Rows from block 7 of the encoder of a small masked image model, named by matrix and row number. Rows with one number within an expert belong to one neuron, the router's apart. Each number is 500 + 40 x the weight over its row's rms, rounded and kept within 0 to 999. All counts start at 0. Numbers have three digits each.
Before each expert's rows are labels from the 100 images, of 14976, where the router gives the expert most weight on average: "colour at peak" is the nearest of a few named colours to the mean colour under the peak. Only what is clearly more common there than usual is listed. The data: retinal OCT scans (Kermany 2017). In brackets: how many of the 100, against the usual share in percent.
# router: router (encoder.blocks.7.mlp.router.weight, 16x128, trained with AdamW), inputs 0-127
# up: expert up (encoder.blocks.7.mlp.up, 16x64x128), inputs 0-127
# down: expert down (encoder.blocks.7.mlp.down, 16x128x64, transposed), outputs 0-127

# expert 10
colour at peak: white (60 vs 2.3)
router.10:550555534542510416541419490548499499469504449458427522543418428443549508474464521533447496509552458452456482516457533433482487463456538445508543543461519512524459550499479474519443505539486490414473513490525472542490500432558535422516463481490504482415469459486511487473555484462518444518483458543553452482457479439502493549611483512501512490495449439446491514503468572506496507553534
up.0:474470474479468504471478480457533482484447490422486512481568515461477482516485445555524494464440515498493528526446527453573456523569516543487505504498534520462533521533486551483491527407469556490476466551511510474550523550451478417508498560446457497458475486521456450528549484531525562450505455446568511425478540495568461538575537585498479486485542388554476558521461533475414487531530
down.0:532508466443513487563496478495480510544484570507581514485499528562533510477477494498518528570457541477574532496464502547540508501526563491507464491494499510459474522542457545452466509424538463523411488513491470459467501529567541552557432550559452470551552567521504451520516492494548509528364560465448424501458490481575455491541571472511530521535539506476452530549467426533519514483485
up.1:470463500464436459482477476512525477546509505615503466454539464522513535527477531568530457453453476574556515467588443495456481513529492535498418523531528484567482501479443514460495501543409462538424486458495522478517500558594549559545526537506492452599489467522532453440531468469503538492514559482493490520432500458561566528497540499526449542490498485492509495559504468495513447439543
down.1:471527532496517500444555533526523443485413471510478503478509538469444562516496542485441460534527464476543512505472510451478536508550486505517561563509532539519471551532469516452558519460454496522551526469436534561441500527470529557566503530515511547526478573467453478561493529442572483538473588535562577431502518531529531464495453501585505458382509499531514556459501510459457462542532
up.2:441495517512433525481528499554485436535509548524512463447492479457545523466553489549516460470491534472534484502487535435446423461444537534493538512536431451521448535535482460496475569507500489524480503518556404592451539534489546434481491512444599524523527501479466533498536473559579568510493481486536496496486424517448501470436446470506505471519498512511606493486478572494533520449421
down.2:507582501478466548511464468509447410535467520450525568518593490567492471469487466457517497479571453464482552502510486542555525515481489529470497544467547476526549381495507463485441485468524471487427479463492512594530574508496475487495513497532552515507525520556433482528526494527505424485495490425453563523618487513502487494495471459465461509478459496570568527473488481470429452517467
up.3:488529438558495521494430521500484509551516472525483483444501570573469500510475401463493492492521460519493519414471504584505421484556465506468462520535556491495603467493505481492560532523585544525462483495501529494560471474502593503474491535454450525555500497529526470522525508505454491539478483523514515394536479453447483560589442507463476489532557520558515544498467588516548486448484
down.3:464641479500602482487483445476501473557443459491487440525479565531508510491477560446476576495496458550464535485537453421527495501565514520453553433496518546540440547513423477520513572512538503550497500501489455549535425458504456525514545532512452422524483459515482452435496491452456453505560503490482505486597486473517509503531490542540506491562503529517484468510490494506452432485497
up.4:573487558478447476515494467515462485527469398493545532488554521484442423565514409494448495537476508517521545505575501503478469522495502539453455450470551507509489441475467456617507497486496475591539484587493517553459534577493519465513467441510437497539506569491540510478487507495519558484504570453539506485580525513518534523411440523503469529459552487510505478475523538492534464562475
down.4:603485482566539536559496571505499501480492556518536458520498488462526498464453503556502468496567483502485494514493483480413433508540541498492550462517450494463492570464499452458535567493480446457553497455495564513502480561530553461575509489479541430469493539496512485465458490559468490384495475468504575511579468488493555424518515458500448498546501542559516549519450556450558443510527

# expert 9
colour at peak: grey (87 vs 24.9)
router.9:530488459454478447448522541499476550452475453510453512456452475509460495452499428496520558518504420479410520485535512512543525481502529498499501470562479576411499556476486468409557519541497582510517491532458523430499459591425430583464505493487520471458537539479464517495478541517469498480479519465527527490552499514500500588573569495509495456563483494503515570461522445579503537483515
up.0:551433495550508519541474538505518463486590465502557480508450499491463528540458531551480541481491596485487428495518483463467470462452424543493461535515480469521498453520498428556455594561454530474485496502497573567469473423490433477498465423542465491528430503524545473553588514553456533475511514547439475518515514473502554490445569502441493514483576477506525454515503562498467482489483
down.0:536491441510472435477521427477588472494482438500442526476465544520454461495542494489429459533447524435527423527457446488554484568419532510491514474560485500466533533559513553536570596497520474505472527504432482435387530519502487454528551447543501535476531538423460472490484475517429543529452496505471460498526525516561550488476517488454437492524519482518518453503493478526453529467465
up.1:574434424518491542500487540506547464496497484504539545481534431550464503570498440504506575504468478533499510528496513549494470391564447496525501485492539482476443467545545478443497474507496482472441493483524513459581410494500486475486437407524450528547500503507549526537516560505424478505577502533533555436497464517473523525434500548518443483519542476483498556463496518549451543408556
down.1:516492466464470474487492422493478515480455442418510504503488511495466446460500476446535541401421526573555480534545577435565472453438544550528465529517465534486532513512527436493450552516483496568542488527452474437539528519580484491499529487489537499486525508504503534451564502554503523530500543533584507560533509582531420510586502482449502462498525525453453444528501548532507479525451
up.2:483534452460557537495517465537529489490514521531528554517491475505479512479477538527486454597541492584503494573589512456466465454414429496514490520509489502444478505500460501503462460500482446482480465462527568467479519467515569382517472426489513464468533504498526448524540517472461478431537524504585508475515568493506422462504429521447529490448515514401546487599484488563501498506480
down.2:483539535453574479539499493519446523465436472541508517496482532477574513506482537487500472485535489549552496477444575502574510532484502435482541511427465459523574478493508516474537464552525531507557518365482540532531430526532444469493447506524494516421487492527460471391491517436455530508534431490566468456553529495466485513510474504444371503548542469521518489520496480507503550510496
up.3:476455470453474449553518493508484454560511528480537552544475589507546470491465485482448513532579561462468512525522490487573430523568481432557483556592540464523562567518476410528507534501546459476472513522503488429483486506503517514473453520421561512484506490503537467512470511574446487521510473509483479483552498535522527469477490518555531444469423565578558502485539473518497478428576
down.3:514518415439515492515491523477503519482484536475461487469563451525415488535451548555482478477446478508511475484457523508518485490542565567500487498539450534505411558526495518501528517469494536465527467488508539508465455605531465468410467467492588488379488487450476584445502503497483574446560522539520506495473516515553488448523471450534548519483543563500491496436529440502539484555429
up.4:520536500493511458470485598473474492618491489485486450498426412581416447496462540493528519471469463562552496453535430535453527553543497574509540455535482467487525519498446512578482508487511504470453531451490552501507498539551562493529526500472502464517553483437530478498477514492550494575504434529546584495466469452552490489485485490492458519529478478432437483502462483537573453496438
down.4:483502527526515466509520535500519544491509475575466518506480560502491476485451534419526430482420568419487500530500461556501552523545447494521474496481488464502519487543500492483507461455503513548537527446534533530565489486520515555497546461474523550414594443543524491510454504508433478487440472479503493430473520496534580554560501465460545511425495474584519484399547462489483418435556

# expert 11
colour at peak: grey (57 vs 24.9); white (39 vs 2.3)
router.11:526465482541541396504439448551485433537505515471477468550429488507516549448495563422534555460544479435471449559382552481497454545475499496483486518545522535472478528462478516463521494556486506437549490464530501556518551519511480449482585520470532475456506454543430480502502494473511507488543524385469507522538477504516549517536501474428532504560450553553476486498493517503448447536538
up.0:484521502456559511468542463461411497409523585531542486511583484555540440507485581475487498505590501550478529530496440490492499486479559475480454525519527505490561529503499534500466503485438464520477441469502512550452539546444512497550506489479502542484434570515545497533581556451491577408492412521453563479539503538513524473543517527461454469512488514443481522491514528509555499533583
down.0:479522537427562511543547464485427465512449532524530555411486502498480511427463490483409505487490452488445522466493541502502516569475498500459448555503521456463523509543512461511467449454469512500508490447438484466488514515519498522400397484505573509506467495496494512501417506475452514489461516446546580480410561496474506463529572493541573493516483467513548468523438424521457563476460
up.1:530483475540522443481551478476517397518502448550512568454483474505507479529468469464468506439501548539468534425501455545483479477515487559588445472483491506479426479463469475466464539517488460557511513487493540527424530434509420576573523477521562552511435515497528542509552439536485454487508548478516492561482562473434547538483476558474522498501541529565498485449500496409460495514582
down.1:536582486559558549493496559477487516485482478486468514470476504539478546538437474498470486460451466588499495429484532540465479507514529579459487427521453537470462457480537487443504516507492510509496536483463484409529461491557465496536502466487497476525513508467502559481446508544502440572619517501482483482500487549352532482534442475455555498470498486584453447554516438499485511458454
up.2:511462555512488530579495479539472496453479508470482544456448558478469425571458550535511537619543498502449520535504502432481459513511498518556502492562513542526477543504477509444512504503564492404560568470467531481517471438482525454564493431524539535491463508558466514488447507516471532489578432492525528487508399444478466526505504514452429542478431546429528558479509534500499514493532
down.2:398482505476522476496489545488512520472484553574474443586490514480497483493516542524540514448486511493481408458469528460513476545493511510409524501436395502487439471531520516517481519501477565483446484532429492513512482498525472451473498562540551375455513552443501472431501563520529558534419553482502429527466508517495499455458560514472526469493449558510524456484518441514475559463490
up.3:478536491473504511539535568539454444575490577461496572482501510433468523493498531547471457459523484528480588531573509495562435495442521484460465533516461537506527531474492518502409456586463528498484464497434448511491486500448458505526468563522549497484464500478501533483494511501486521441457469447451565410405477536534576534487493472483437477434489553463529532485423565501527484474495
down.3:520530499507546456536448482499416460423431502535467476464429505532467496487447606511463519488533450513480478527515575402432502454483514459439531521400525463504478538564430521479549519494545468513495520541460483520544448536504499469518471506601539519504475419451510482505503491515527508521479487471428475540564540474498493500468506567463540519589444518481464433532464514515527534498470
up.4:520490482508581545510476485539462518541469533446562557480452510527443437582491480525436529491472556479491539460486533521428453590459481588473455567502400520547537454465489486510546420461438473515459498520541567474516449505474511551507464489450539458519463502500486503492531484522500462521571499514493476523440507506518544480482451475489620511518540531522487534478465461489532572435449
down.4:457517505529432556479528523416540478433493488506441553431509462456479467458509481538462492485531493561474482524486427538507549516479513563423429507458501517469490535456520614492539451439521480545545427443493500517499530486506498517444553514553497605559521525491502512461503456584463446531542475503545513533511553450525499449565547574542538503474498482450473480504485513474512527555559

# expert 12
colour at peak: grey (88 vs 24.9)
router.12:501598471577543469446461453495497527506434462487532505602499457562488569466489553524522538482505536472413425512436550498506517525578559511543451540484593475486489556416509502491510505545592539415534450510476475493519479482515564496516530536493538504415498475491458519517524524480535466564506506433549498517497499516516492514533519546486500485582491560499469491447454514503495464522550
up.0:458530494518498486506525547520487483499543523500542506506564518469575453460465480483505469529442553475495473526479471458497523498478481494563476420441583585506517452601542536464526531526488516476484494484550541492481423492514551522468449467513547535531518402457411540463545479531485553489471505553480518526444482466475494552485494468549620490478456475540412505557455573505440466478529
down.0:499430426499499510473482514418603515565494456525496532512438405504566543491437468524482466504510496543458551516471577451466475507572523533478534451463495527588422496457533487537492497513428467544445539453458543538520513471478501465454496494514502509576460475462443551534525450476477469574534518464539498487531463482454481489455501509538424518441487533535554498520532531472553456457460
up.1:468473450516499517526478452541471442438447540543518582512501454511546454515501415515506491446484515532481521488459499476521545426543488572599482483472528508432531505492485527519462499462512442495455480567527433441480471533569509505478438474447437510431477473541505526543537561533499525555497434449539503541426451532546503518511598561503485491554517471476507493577531452470452552474503
down.1:540563483598547467499455515489543473536493486563532532498530456497504469499477468483445436505475462522438459537467549518517504470541466431417510486491492427447511522514454543570497526533492502532544516541512483563448473449531511388584506491501540559439541552525506496522515472585489483488418507504523482525470478561520449492551484480493419504464521540510445594584483499513533462527498
up.2:502483495502531554469513491509443495568462483553467473522477579413468510511517518576554525521460521487502465433552533554423544513477498474522495477496467541471515501472567477622521524484526540508511482502601458506603471458474546510458527510487502475472435497421501545544491463503506496528537491496566471443576444537472481563491531554607566533506555462496458451494507501525496523500513
down.2:443501521493458526562484396568484540526471447510609478503503572506514571469516487471470520543434515530528461492450481509537475513454521520486459513491432450532530545516480446440582556422525544482462443508511485415539476465493456455509551521502466519565499481518519535515551498453505467584556539459506581498504458523490554467512439521431528482471524472507519505453453492459527568473473
up.3:478463543528475532566556482485482444538447484500526536556446556494487444459563455510538554478519557484485487477492465458524492516525510526409464519542460549488518526483543481423492492490498509486538412504526479501544540545534522473420508522542530437518550454551572437550481540548500520499546489465485530491507486501457483566495534531508544497496472413515576606440516511441473442462402
down.3:476465497493459500515417465496525481527524465517525517587497484479469519523526483474529551451426442534465499452504541503554480410486480454433526510414486489497490515507490564462494567534572497461543434451441452559488480440489547562509493459482476490508493525481543475524520498543520430494437491451467479509531568501505578597458519505435533507485439544479476535563421419483515470504432
up.4:542468555557511509493568515486500541447489439532520556467471452549531426484492481493519443526404513542484513492515528491525519494462542472510486555521520563438507457515473518513444494473507538497482484503544439484509607539521535586388508510535566504500467509481477485535496518515503536521465442435557523445496471577488527468615498512492490532518500434550497423602463536493455485509471
down.4:589537581496525491448534473466540472452473507512461465511498462574479561447419459462466462481447461452483503588514522488449482523521546521451447437515540517549480523506542469544451540522506514497578555525485463549472537511430462461465506545487545428507478497507509498481446494437480433505463506480456502530565396560514515487431514487495462432459468566525490511500465565442498505546506