A small masked image model, trained from scratch.
Training: soap at rate 0.002, 7500 steps, batches of 64.
Rows from block 10 of the encoder of a small masked image model, named by matrix and row number. Rows with one number within an expert belong to one neuron, the router's apart. Each number is 128 + 24 x the weight over its row's rms, rounded and kept within 0 to 255. All counts start at 0.
After each expert's rows are labels from the 100 images, of 14976, where the router gives the expert most weight on average: "peak at" is the part of the image that holds the peak. Only what is clearly more common there than usual is listed. The data: retinal OCT scans (Kermany 2017). In brackets: how many of the 100, against the usual share in percent.
# router: router (encoder.blocks.10.mlp.router.weight, 16x128, trained with AdamW), inputs 64-127
# up: expert up (encoder.blocks.10.mlp.up, 16x64x128), inputs 64-127
# down: expert down (encoder.blocks.10.mlp.down, 16x128x64, transposed), outputs 64-127

# expert 15
router.15 [ 92 104 185 122 112 104 137 131 161  97  99 105 156 122 107 121 133 100 121 125 154 127 100 112 125 145 131 138 114  96 124 100 137  96 140 133 104 170 187 155 116 140 177 174 113 191 120 126 148 129 123 137 145 112 129 117 114  94 172 133 108 110 120 189]
up.0 [170 131 104 126 131 166 146 117  82 137  99 115 141 105 162 115 111 160 129 135 159 127 143 171 146 138 119 143 133 149  69 151 117 134 108 105  75  97 154 152 170 160 152 104 149 107 117 136 170 105  78 128 107 109 110  86 133 134  96 111 103 106 123 134]
down.0 [110 134 114 133 131 143 121 109  94 120 151 158 126 111 115 109 151 132 140 135 156 131 129 148 138 120  90  78 130 125 113 179  97 140 136 102 146 137 130 151 131  86 123 112 148 150  83 102 123 141 132 159 144 107  92 173 124 152 113 147  99 142 132 115]
up.1 [144 118 103  86 151  82 108 157 110  98 130 128 170 167 120 119 163 116 124 102 118 115 148 141 117 136 158 125 136  85 130 133 109 125 175 134 153 139 150 127 108 128 158 144 114 163 138  84 107  65 122 137 178 130 167 138 145 100 118 171 108 159  69 132]
down.1 [128 123 157 138 105 149 140 115  64 129 124 155 179 127 126 165 108 123 145 125 118 144 181 138 124 131 169 172 136 149 135 144 126 184 125 135 137  96  99  62 154 146 113 117 127 103 138 143 112  88  77 115 151 127 114 120 128 108 152 143 123 129 127 155]
peak at: bottom left (37 vs 14.1)

# expert 1
router.1 [130  94 136 101 111 113 112 131 111 107 129 140  89 127 116 114 128 104 131 142 142 120 143 133  88 134 112 134  99 166 108  94 102 118 141 138 143 153 147 161 101 145 100 146 158 139 151 130 131 105 154 121 138  98 118 158  94  93 108 105  95 142 142 155]
up.0 [107 158 131 147 114 127 120 158 130 118 151 117 120 146 103 114 116  82 124 137  82 146 157 150 106 179 153 112 136 172 126 189 110 146 102 156 149 150 131 143 127 131 125  86 155 126 132 101 132 145 108 114 132 111 147 150 150 124 126 146 143 101  91 193]
down.0 [ 74 107 137 109 112 131 104 127 121 132 163 123  90  95 158 127 129 144 156 110 154 127 103 126 147 109 121  77 143 130 158 137 118 149 114 120 113 107 164 131 108 205 117 119 145 119 127 120  64 120 140  87 122 128 115 127 130 130 128 139 160 155 126 111]
up.1 [163 134 112 109 131 133  83 141 125  95 130 128 149 143 174 104 108  73 125 129 125 126 135 121 139 173 144 129 140 184 141 121 159 136 159 102 146  99  88 126 135 139 118 140 106 100 134 131 141 186 141 129 128  98 128 121 133 106 181 135  66 132 131  94]
down.1 [126 131  74 187 145 118 151 161 112 162 138 127 103 177 124 121 165  91 142 111 174 137 123  91 114 111 170  80 173 106 161 110 159 105 127  98 120 147 129 132  86 144 141 149 124 127 140 143 145 103 165 147 127 155  81 123  76 158 136 169 160 148  95 155]
peak at: bottom left (39 vs 14.1)

# expert 11
router.11 [122 108 152 157 112 152 108 143 133 157 131 128 153 102 111  96 108 106 140 159 113 100 152 113 122 173 146 118 123 129  99  86 145 150 132 144 113 152  86 127 145 130 117 118 127 108 115 148 137 116 107 167 156 112 179  90 166 105 169 141 166 100 118 145]
up.0 [170 117 124 163 155  63 118 151 135  98 120 172 100 119 148 112 100 169 123 172 128  70 165 148 174 117 134 149 135 146 136 138 114 149 116 152 120 133 135 152  83 135 131 123  92 124  70 112 125  92 149 121 135 106 163 106 157 124 127 114 119 138  76 165]
down.0 [131 155  57 141 146  84 140 115 162 155 152 168 123 107 157 138 121 110 142 128 134 106 129 137 123 164 114 114 151  62 113 112 104 147 140 120 144 111 142 114 160  88  95 154 152 158 146 182 124 131 132 133 132 103 139 103 132 124 139 102 167 136 105  85]
up.1 [156  87 123 150 122 120 130 167 132 145 147 105 121 164 141 111 127 143 132 142 111 145 167 129 143  79 106 110 137 142  91 178 121 123 159 123 148 149 157 123 162 177 104 120 136 123  87 136 107 112 119 145 135 154 125 141 131 101 139 119 135  67 136  87]
down.1 [101 151 116 108 107 113 131 118 110 108 102  80 152 127  80 126 149 126 107 121  98 171 114  86 130 144  99 130 110 118  80 109 143 138 143  93 100 124 143 115 157 109 153 125 153 167 127 159 124  83 103  91 133 113  95 142 147 162 135  72 164 164 102 160]
peak at: bottom right (86 vs 14.1)

# expert 8
router.8 [ 99 156 118 123  85 162 123 129 125 112 122 126  79 140 123  87 109  91 123 150 114 124 101 122 123 132 137 128 148  97 121 128 103 113 107  94 147 150 111 141  89 166 138 147 136  94 131 123 135 119 139 181 158  89 145 102 123 130 167 142 143 114 128 155]
up.0 [112 143 141 111 129  97 133 172  86 134 108 155 169 145 135 108 100 118 136 105 128 128 131 100 158 128 180 101 132 132 119 158 167 105 131 145 142  99 131 115 141 120 123 128 125 107 162 136  64 107 100  96  89 150 128  99  97 163 147 145 124 130 131  87]
down.0 [108 108 122 100 127 137 147 131 149 132 118 159 139 119 140 179 119 124 156 166 127  99  94 141 169 118 127 144 129  88 126 106 127 150  92 119 144 130 141  78 147  97 117 138 163 174 131 141 180  97 111 116 111  96 171 151 158 126 117 146 136 119 131 162]
up.1 [134 122 128 150 142 114 148  89 130 104  89 124 126 114 175 118 134 155 163 112 113 147 117 189 150 151 169 112 147 112 185 145 115 143 115 130 127 114 134 136 168 129 134  96  96  82 106 141 163 123  92 138 149 166 144  90 120 120 121 122 168 152 104 114]
down.1 [156 169 127 136 101 113 127 107 180 171 115 114 136 131 165 113 115 114 118 132 130 147 107 136 145 119 115 124 150 158 148 142 133  99  96 134 138 116 107 119 120 101 165 149  98 173 127 110  96 135 151 149 123 154 144 117 115 139 153 140 127 144 103 171]
peak at: bottom centre (62 vs 9.4); bottom right (35 vs 14.1)

# expert 12
router.12 [139  95 123 175 161 113 115 133  78 191 111  81 113 133 162 131 124 124 146 109 136 132 139 102 122 125 117 117 113  83 137  98  98 148 132  93 139 142 150 122 114 134 113 105  96 126 137 145 102  96 127 148 127 179 151 126 126  99 165 137 135 115 115 113]
up.0 [140  90 164  90 147 128 137 123 142 147 137  78 126 127 110 128 114 145  95 184 130 117 160 145 141  98 140 129 152 183 132 144 147 131  99 104 142  90 131 152 115 126 125 129 122 117 140 125 175 126 116 115 108 149 136 170 101 178  87  84 140 167 141 130]
down.0 [136 140 141  97 128 114 110 124 103 151 179 119 129 113 182 105 167  81 118  91  76 141 132 148 108 159  79 102 148 150 143 129 162  75 104 146 136 128 139 127 154 113 117 125 150 140 123 159 146 148 156  86 174 122 103 107 119 141 104 108 109 141 150 132]
up.1 [133 134  97 120 168 168 109 149 110 127 144 156 176 160 165 126 130 190 146 127 138 115 128 108 142 127 139 124 107 100 101 139 129 130  85 135 166  99 123 119 135 154 115 131 161 125 123 120 136 132 120 101 127 156 108 128 169 138  91 116 131 134  99 134]
down.1 [140 109 132 138 112  90 111 100 124 129  87 128 113 133 131 126 181 122 106  98 110 101 109 173 116 117 181 126 127 153 171 126 121 145 164 133 164 111  73 158  88 166 124  73 163 141 126 132 108  78 136 131 142 114 121  80 125 130 114 111 142 137 141  97]
peak at: bottom right (60 vs 14.1)

# expert 7
router.7 [123 152 105 144 101  64  99 108  77 126  74 165 110 123 135 125 106 135 135 162 134  94 110 140 133  87 155  96  97 126 122 104 136 140 113 117 144 170 157 133 146 127 133 161 130 128 113 131 126 119 139  96 143 122  84 123 106  82 138 120 119 116 111 136]
up.0 [145 104  94 111 128 114  94 161 139 125 111 125 138 169  72  87 121 144 133  92 141  95 136 136 127 116 149 164 128 100 105 151 132 139 155 139  77 111 135 104 125 137 133  98 135 131 159 146 124 135 205 130  94  92 109 144 159 125 126 147 109 105 108 136]
down.0 [105 124 163 139 157 176 129 126 152 130 128 163  93 130 157 149 104 143  97 119 131 101 127 121 104 175 135 114 144 106 121  87 116 147 126 153 136 176  94 101 146 148  80 118 177 126  91 153  84 114 115 131 140  87 174 133 148  72 152 164 130 102 113 175]
up.1 [ 83 136  91 163  82 148 111 141  83  98 133 133 100 165 156  91 109 130 155 119 142 166 104 139 118 133 139 114 159 152 147 143 105 157 133 152 134 137 152 106 116 138 111 124 127 116 143 136 127 162 132  94 155  95 146 156  90 144 102 151  93 132 144 138]
down.1 [150 108 137 149  62 148 104 120 117 130 126 170 156 104 106 160 148 107 111 117 135 148 118 103 159 118 116 145 165 171 110 119 118 140 122  93 111 128 125 199 137 145 157 137 110 138 126 123  80 150 173 123  98 109 149 117 110 155 108 132 120 113 129  95]
peak at: bottom left (38 vs 14.1)

# expert 5
router.5 [175 133 178 167 135 141 120 133 163 156 122 105 150 134 133 131 146  99 152 144 109 150 132 128 101 155 129  82 112 120 147 111 108 122  86 121 130 157 112 159 171 112 121 124 103 124 176 165 146 120 123 145 135 120 125 117 164  91 153  96 147 125 159 153]
up.0 [124  92 156 177 116 121 120 120 159  97  94 126 165 130 152 140 142 157 142 170 150 140 157 117 123  77 156 119 110 131 136 113 156 145 109 141 100 153  96 126 130 141 119 157 114 119 119 124 115 107 170  94 184 135 132 115 131  85 150 101 119 119 106 130]
down.0 [ 76 179 131 116 115 116 126 137 142  87 145  99  77  94 108 135 152 125 157 119 158  83 125 162 124 140 141 152 135 105 123 106  81 139 132 116 143 115 187 107 128 180 114 120 115 130 104  89 132  98 150 123 125 167 150 101 153 145 144 103 133 130 163 117]
up.1 [107 144 113 106 165 154 134 115 185 176 146 124 141 131 148 130 112 113 137 160 135 149 105 155 148 170 112 161  96 173 141 134 136 141 120 118 157 126 174 107 104 142 114 111 133 144 100 103 166 128 131  99 131 105  74 179 148 122 151 166  87  76  99 108]
down.1 [140 124 133 142 145 145 133 128 142 108 142 127 109 136  73 106 136 169  85  90 116 104 122 156 124 129  85 114  95 179 152 111 107 101 126 129  77 167 114 140 161 144  93 120 126  90 106 156 137 136 118  98 141 179 147 159 129 147 164 114 140 181 128 120]
peak at: bottom centre (67 vs 9.4)

# expert 2
router.2 [109  96 143 126 142 134 127 127 110 160  92 136 175 138 120 134  87 106 100 181  98 147 152 142 111 110 133 123  81 141 123  99 106 119 149 108 127 142  61 130 153 138 177 171 115 159 152 133 129  94 110 149 140 129 126 100 115 139 176 119 139 130 153  85]
up.0 [129 131 154 124  88 191 155 150 167  81 128 117 117 138  93 153 121 100 156 124 123 150 207 138 101 131 136 132 115 138 146 121 105 154 177 124 105  52 108 155 137 149 154 135 113 132 106 100 136 131  93 133 168 161 156 121 111 108 113 124 114 136 140 112]
down.0 [124 170 125 131 101 118 147 113  91 107 104 119 126 107 136 127 125 132 145 140 120  82 159  74 118 117 150 170 117 142 112 125 161 161  59 114 111 126 101 105 118 118  98  81 153 111 134 116 136  81 141  99 138  93  97 126 137 142 111 129 112 120 153 156]
up.1 [141 140 137 116 140 159 129 110 158 127 115 160 107 133 143 127 138 131  91 138 143 105 152 107 141 151 113 136 106 104 145  95 163 122 147 150 150  96 106 144  88 116 130  78 112 111 138 110  98  86 138 120 147 128 116 128 142 124 115 113 143 153 101 171]
down.1 [ 96 173  81  99 152 101 146 112 146 157 157 145 123 114 131 163 147 146 138 138 131 165 132 175 157  97 102 110 129 103 114 131 146 108 122 139 114 131 140 132 154 117 108 138 128 153  99 112 190 126 126 131 113 158 123  92 105 148 127 155 125 105  52 135]
peak at: top right (48 vs 14.1); bottom right (41 vs 14.1)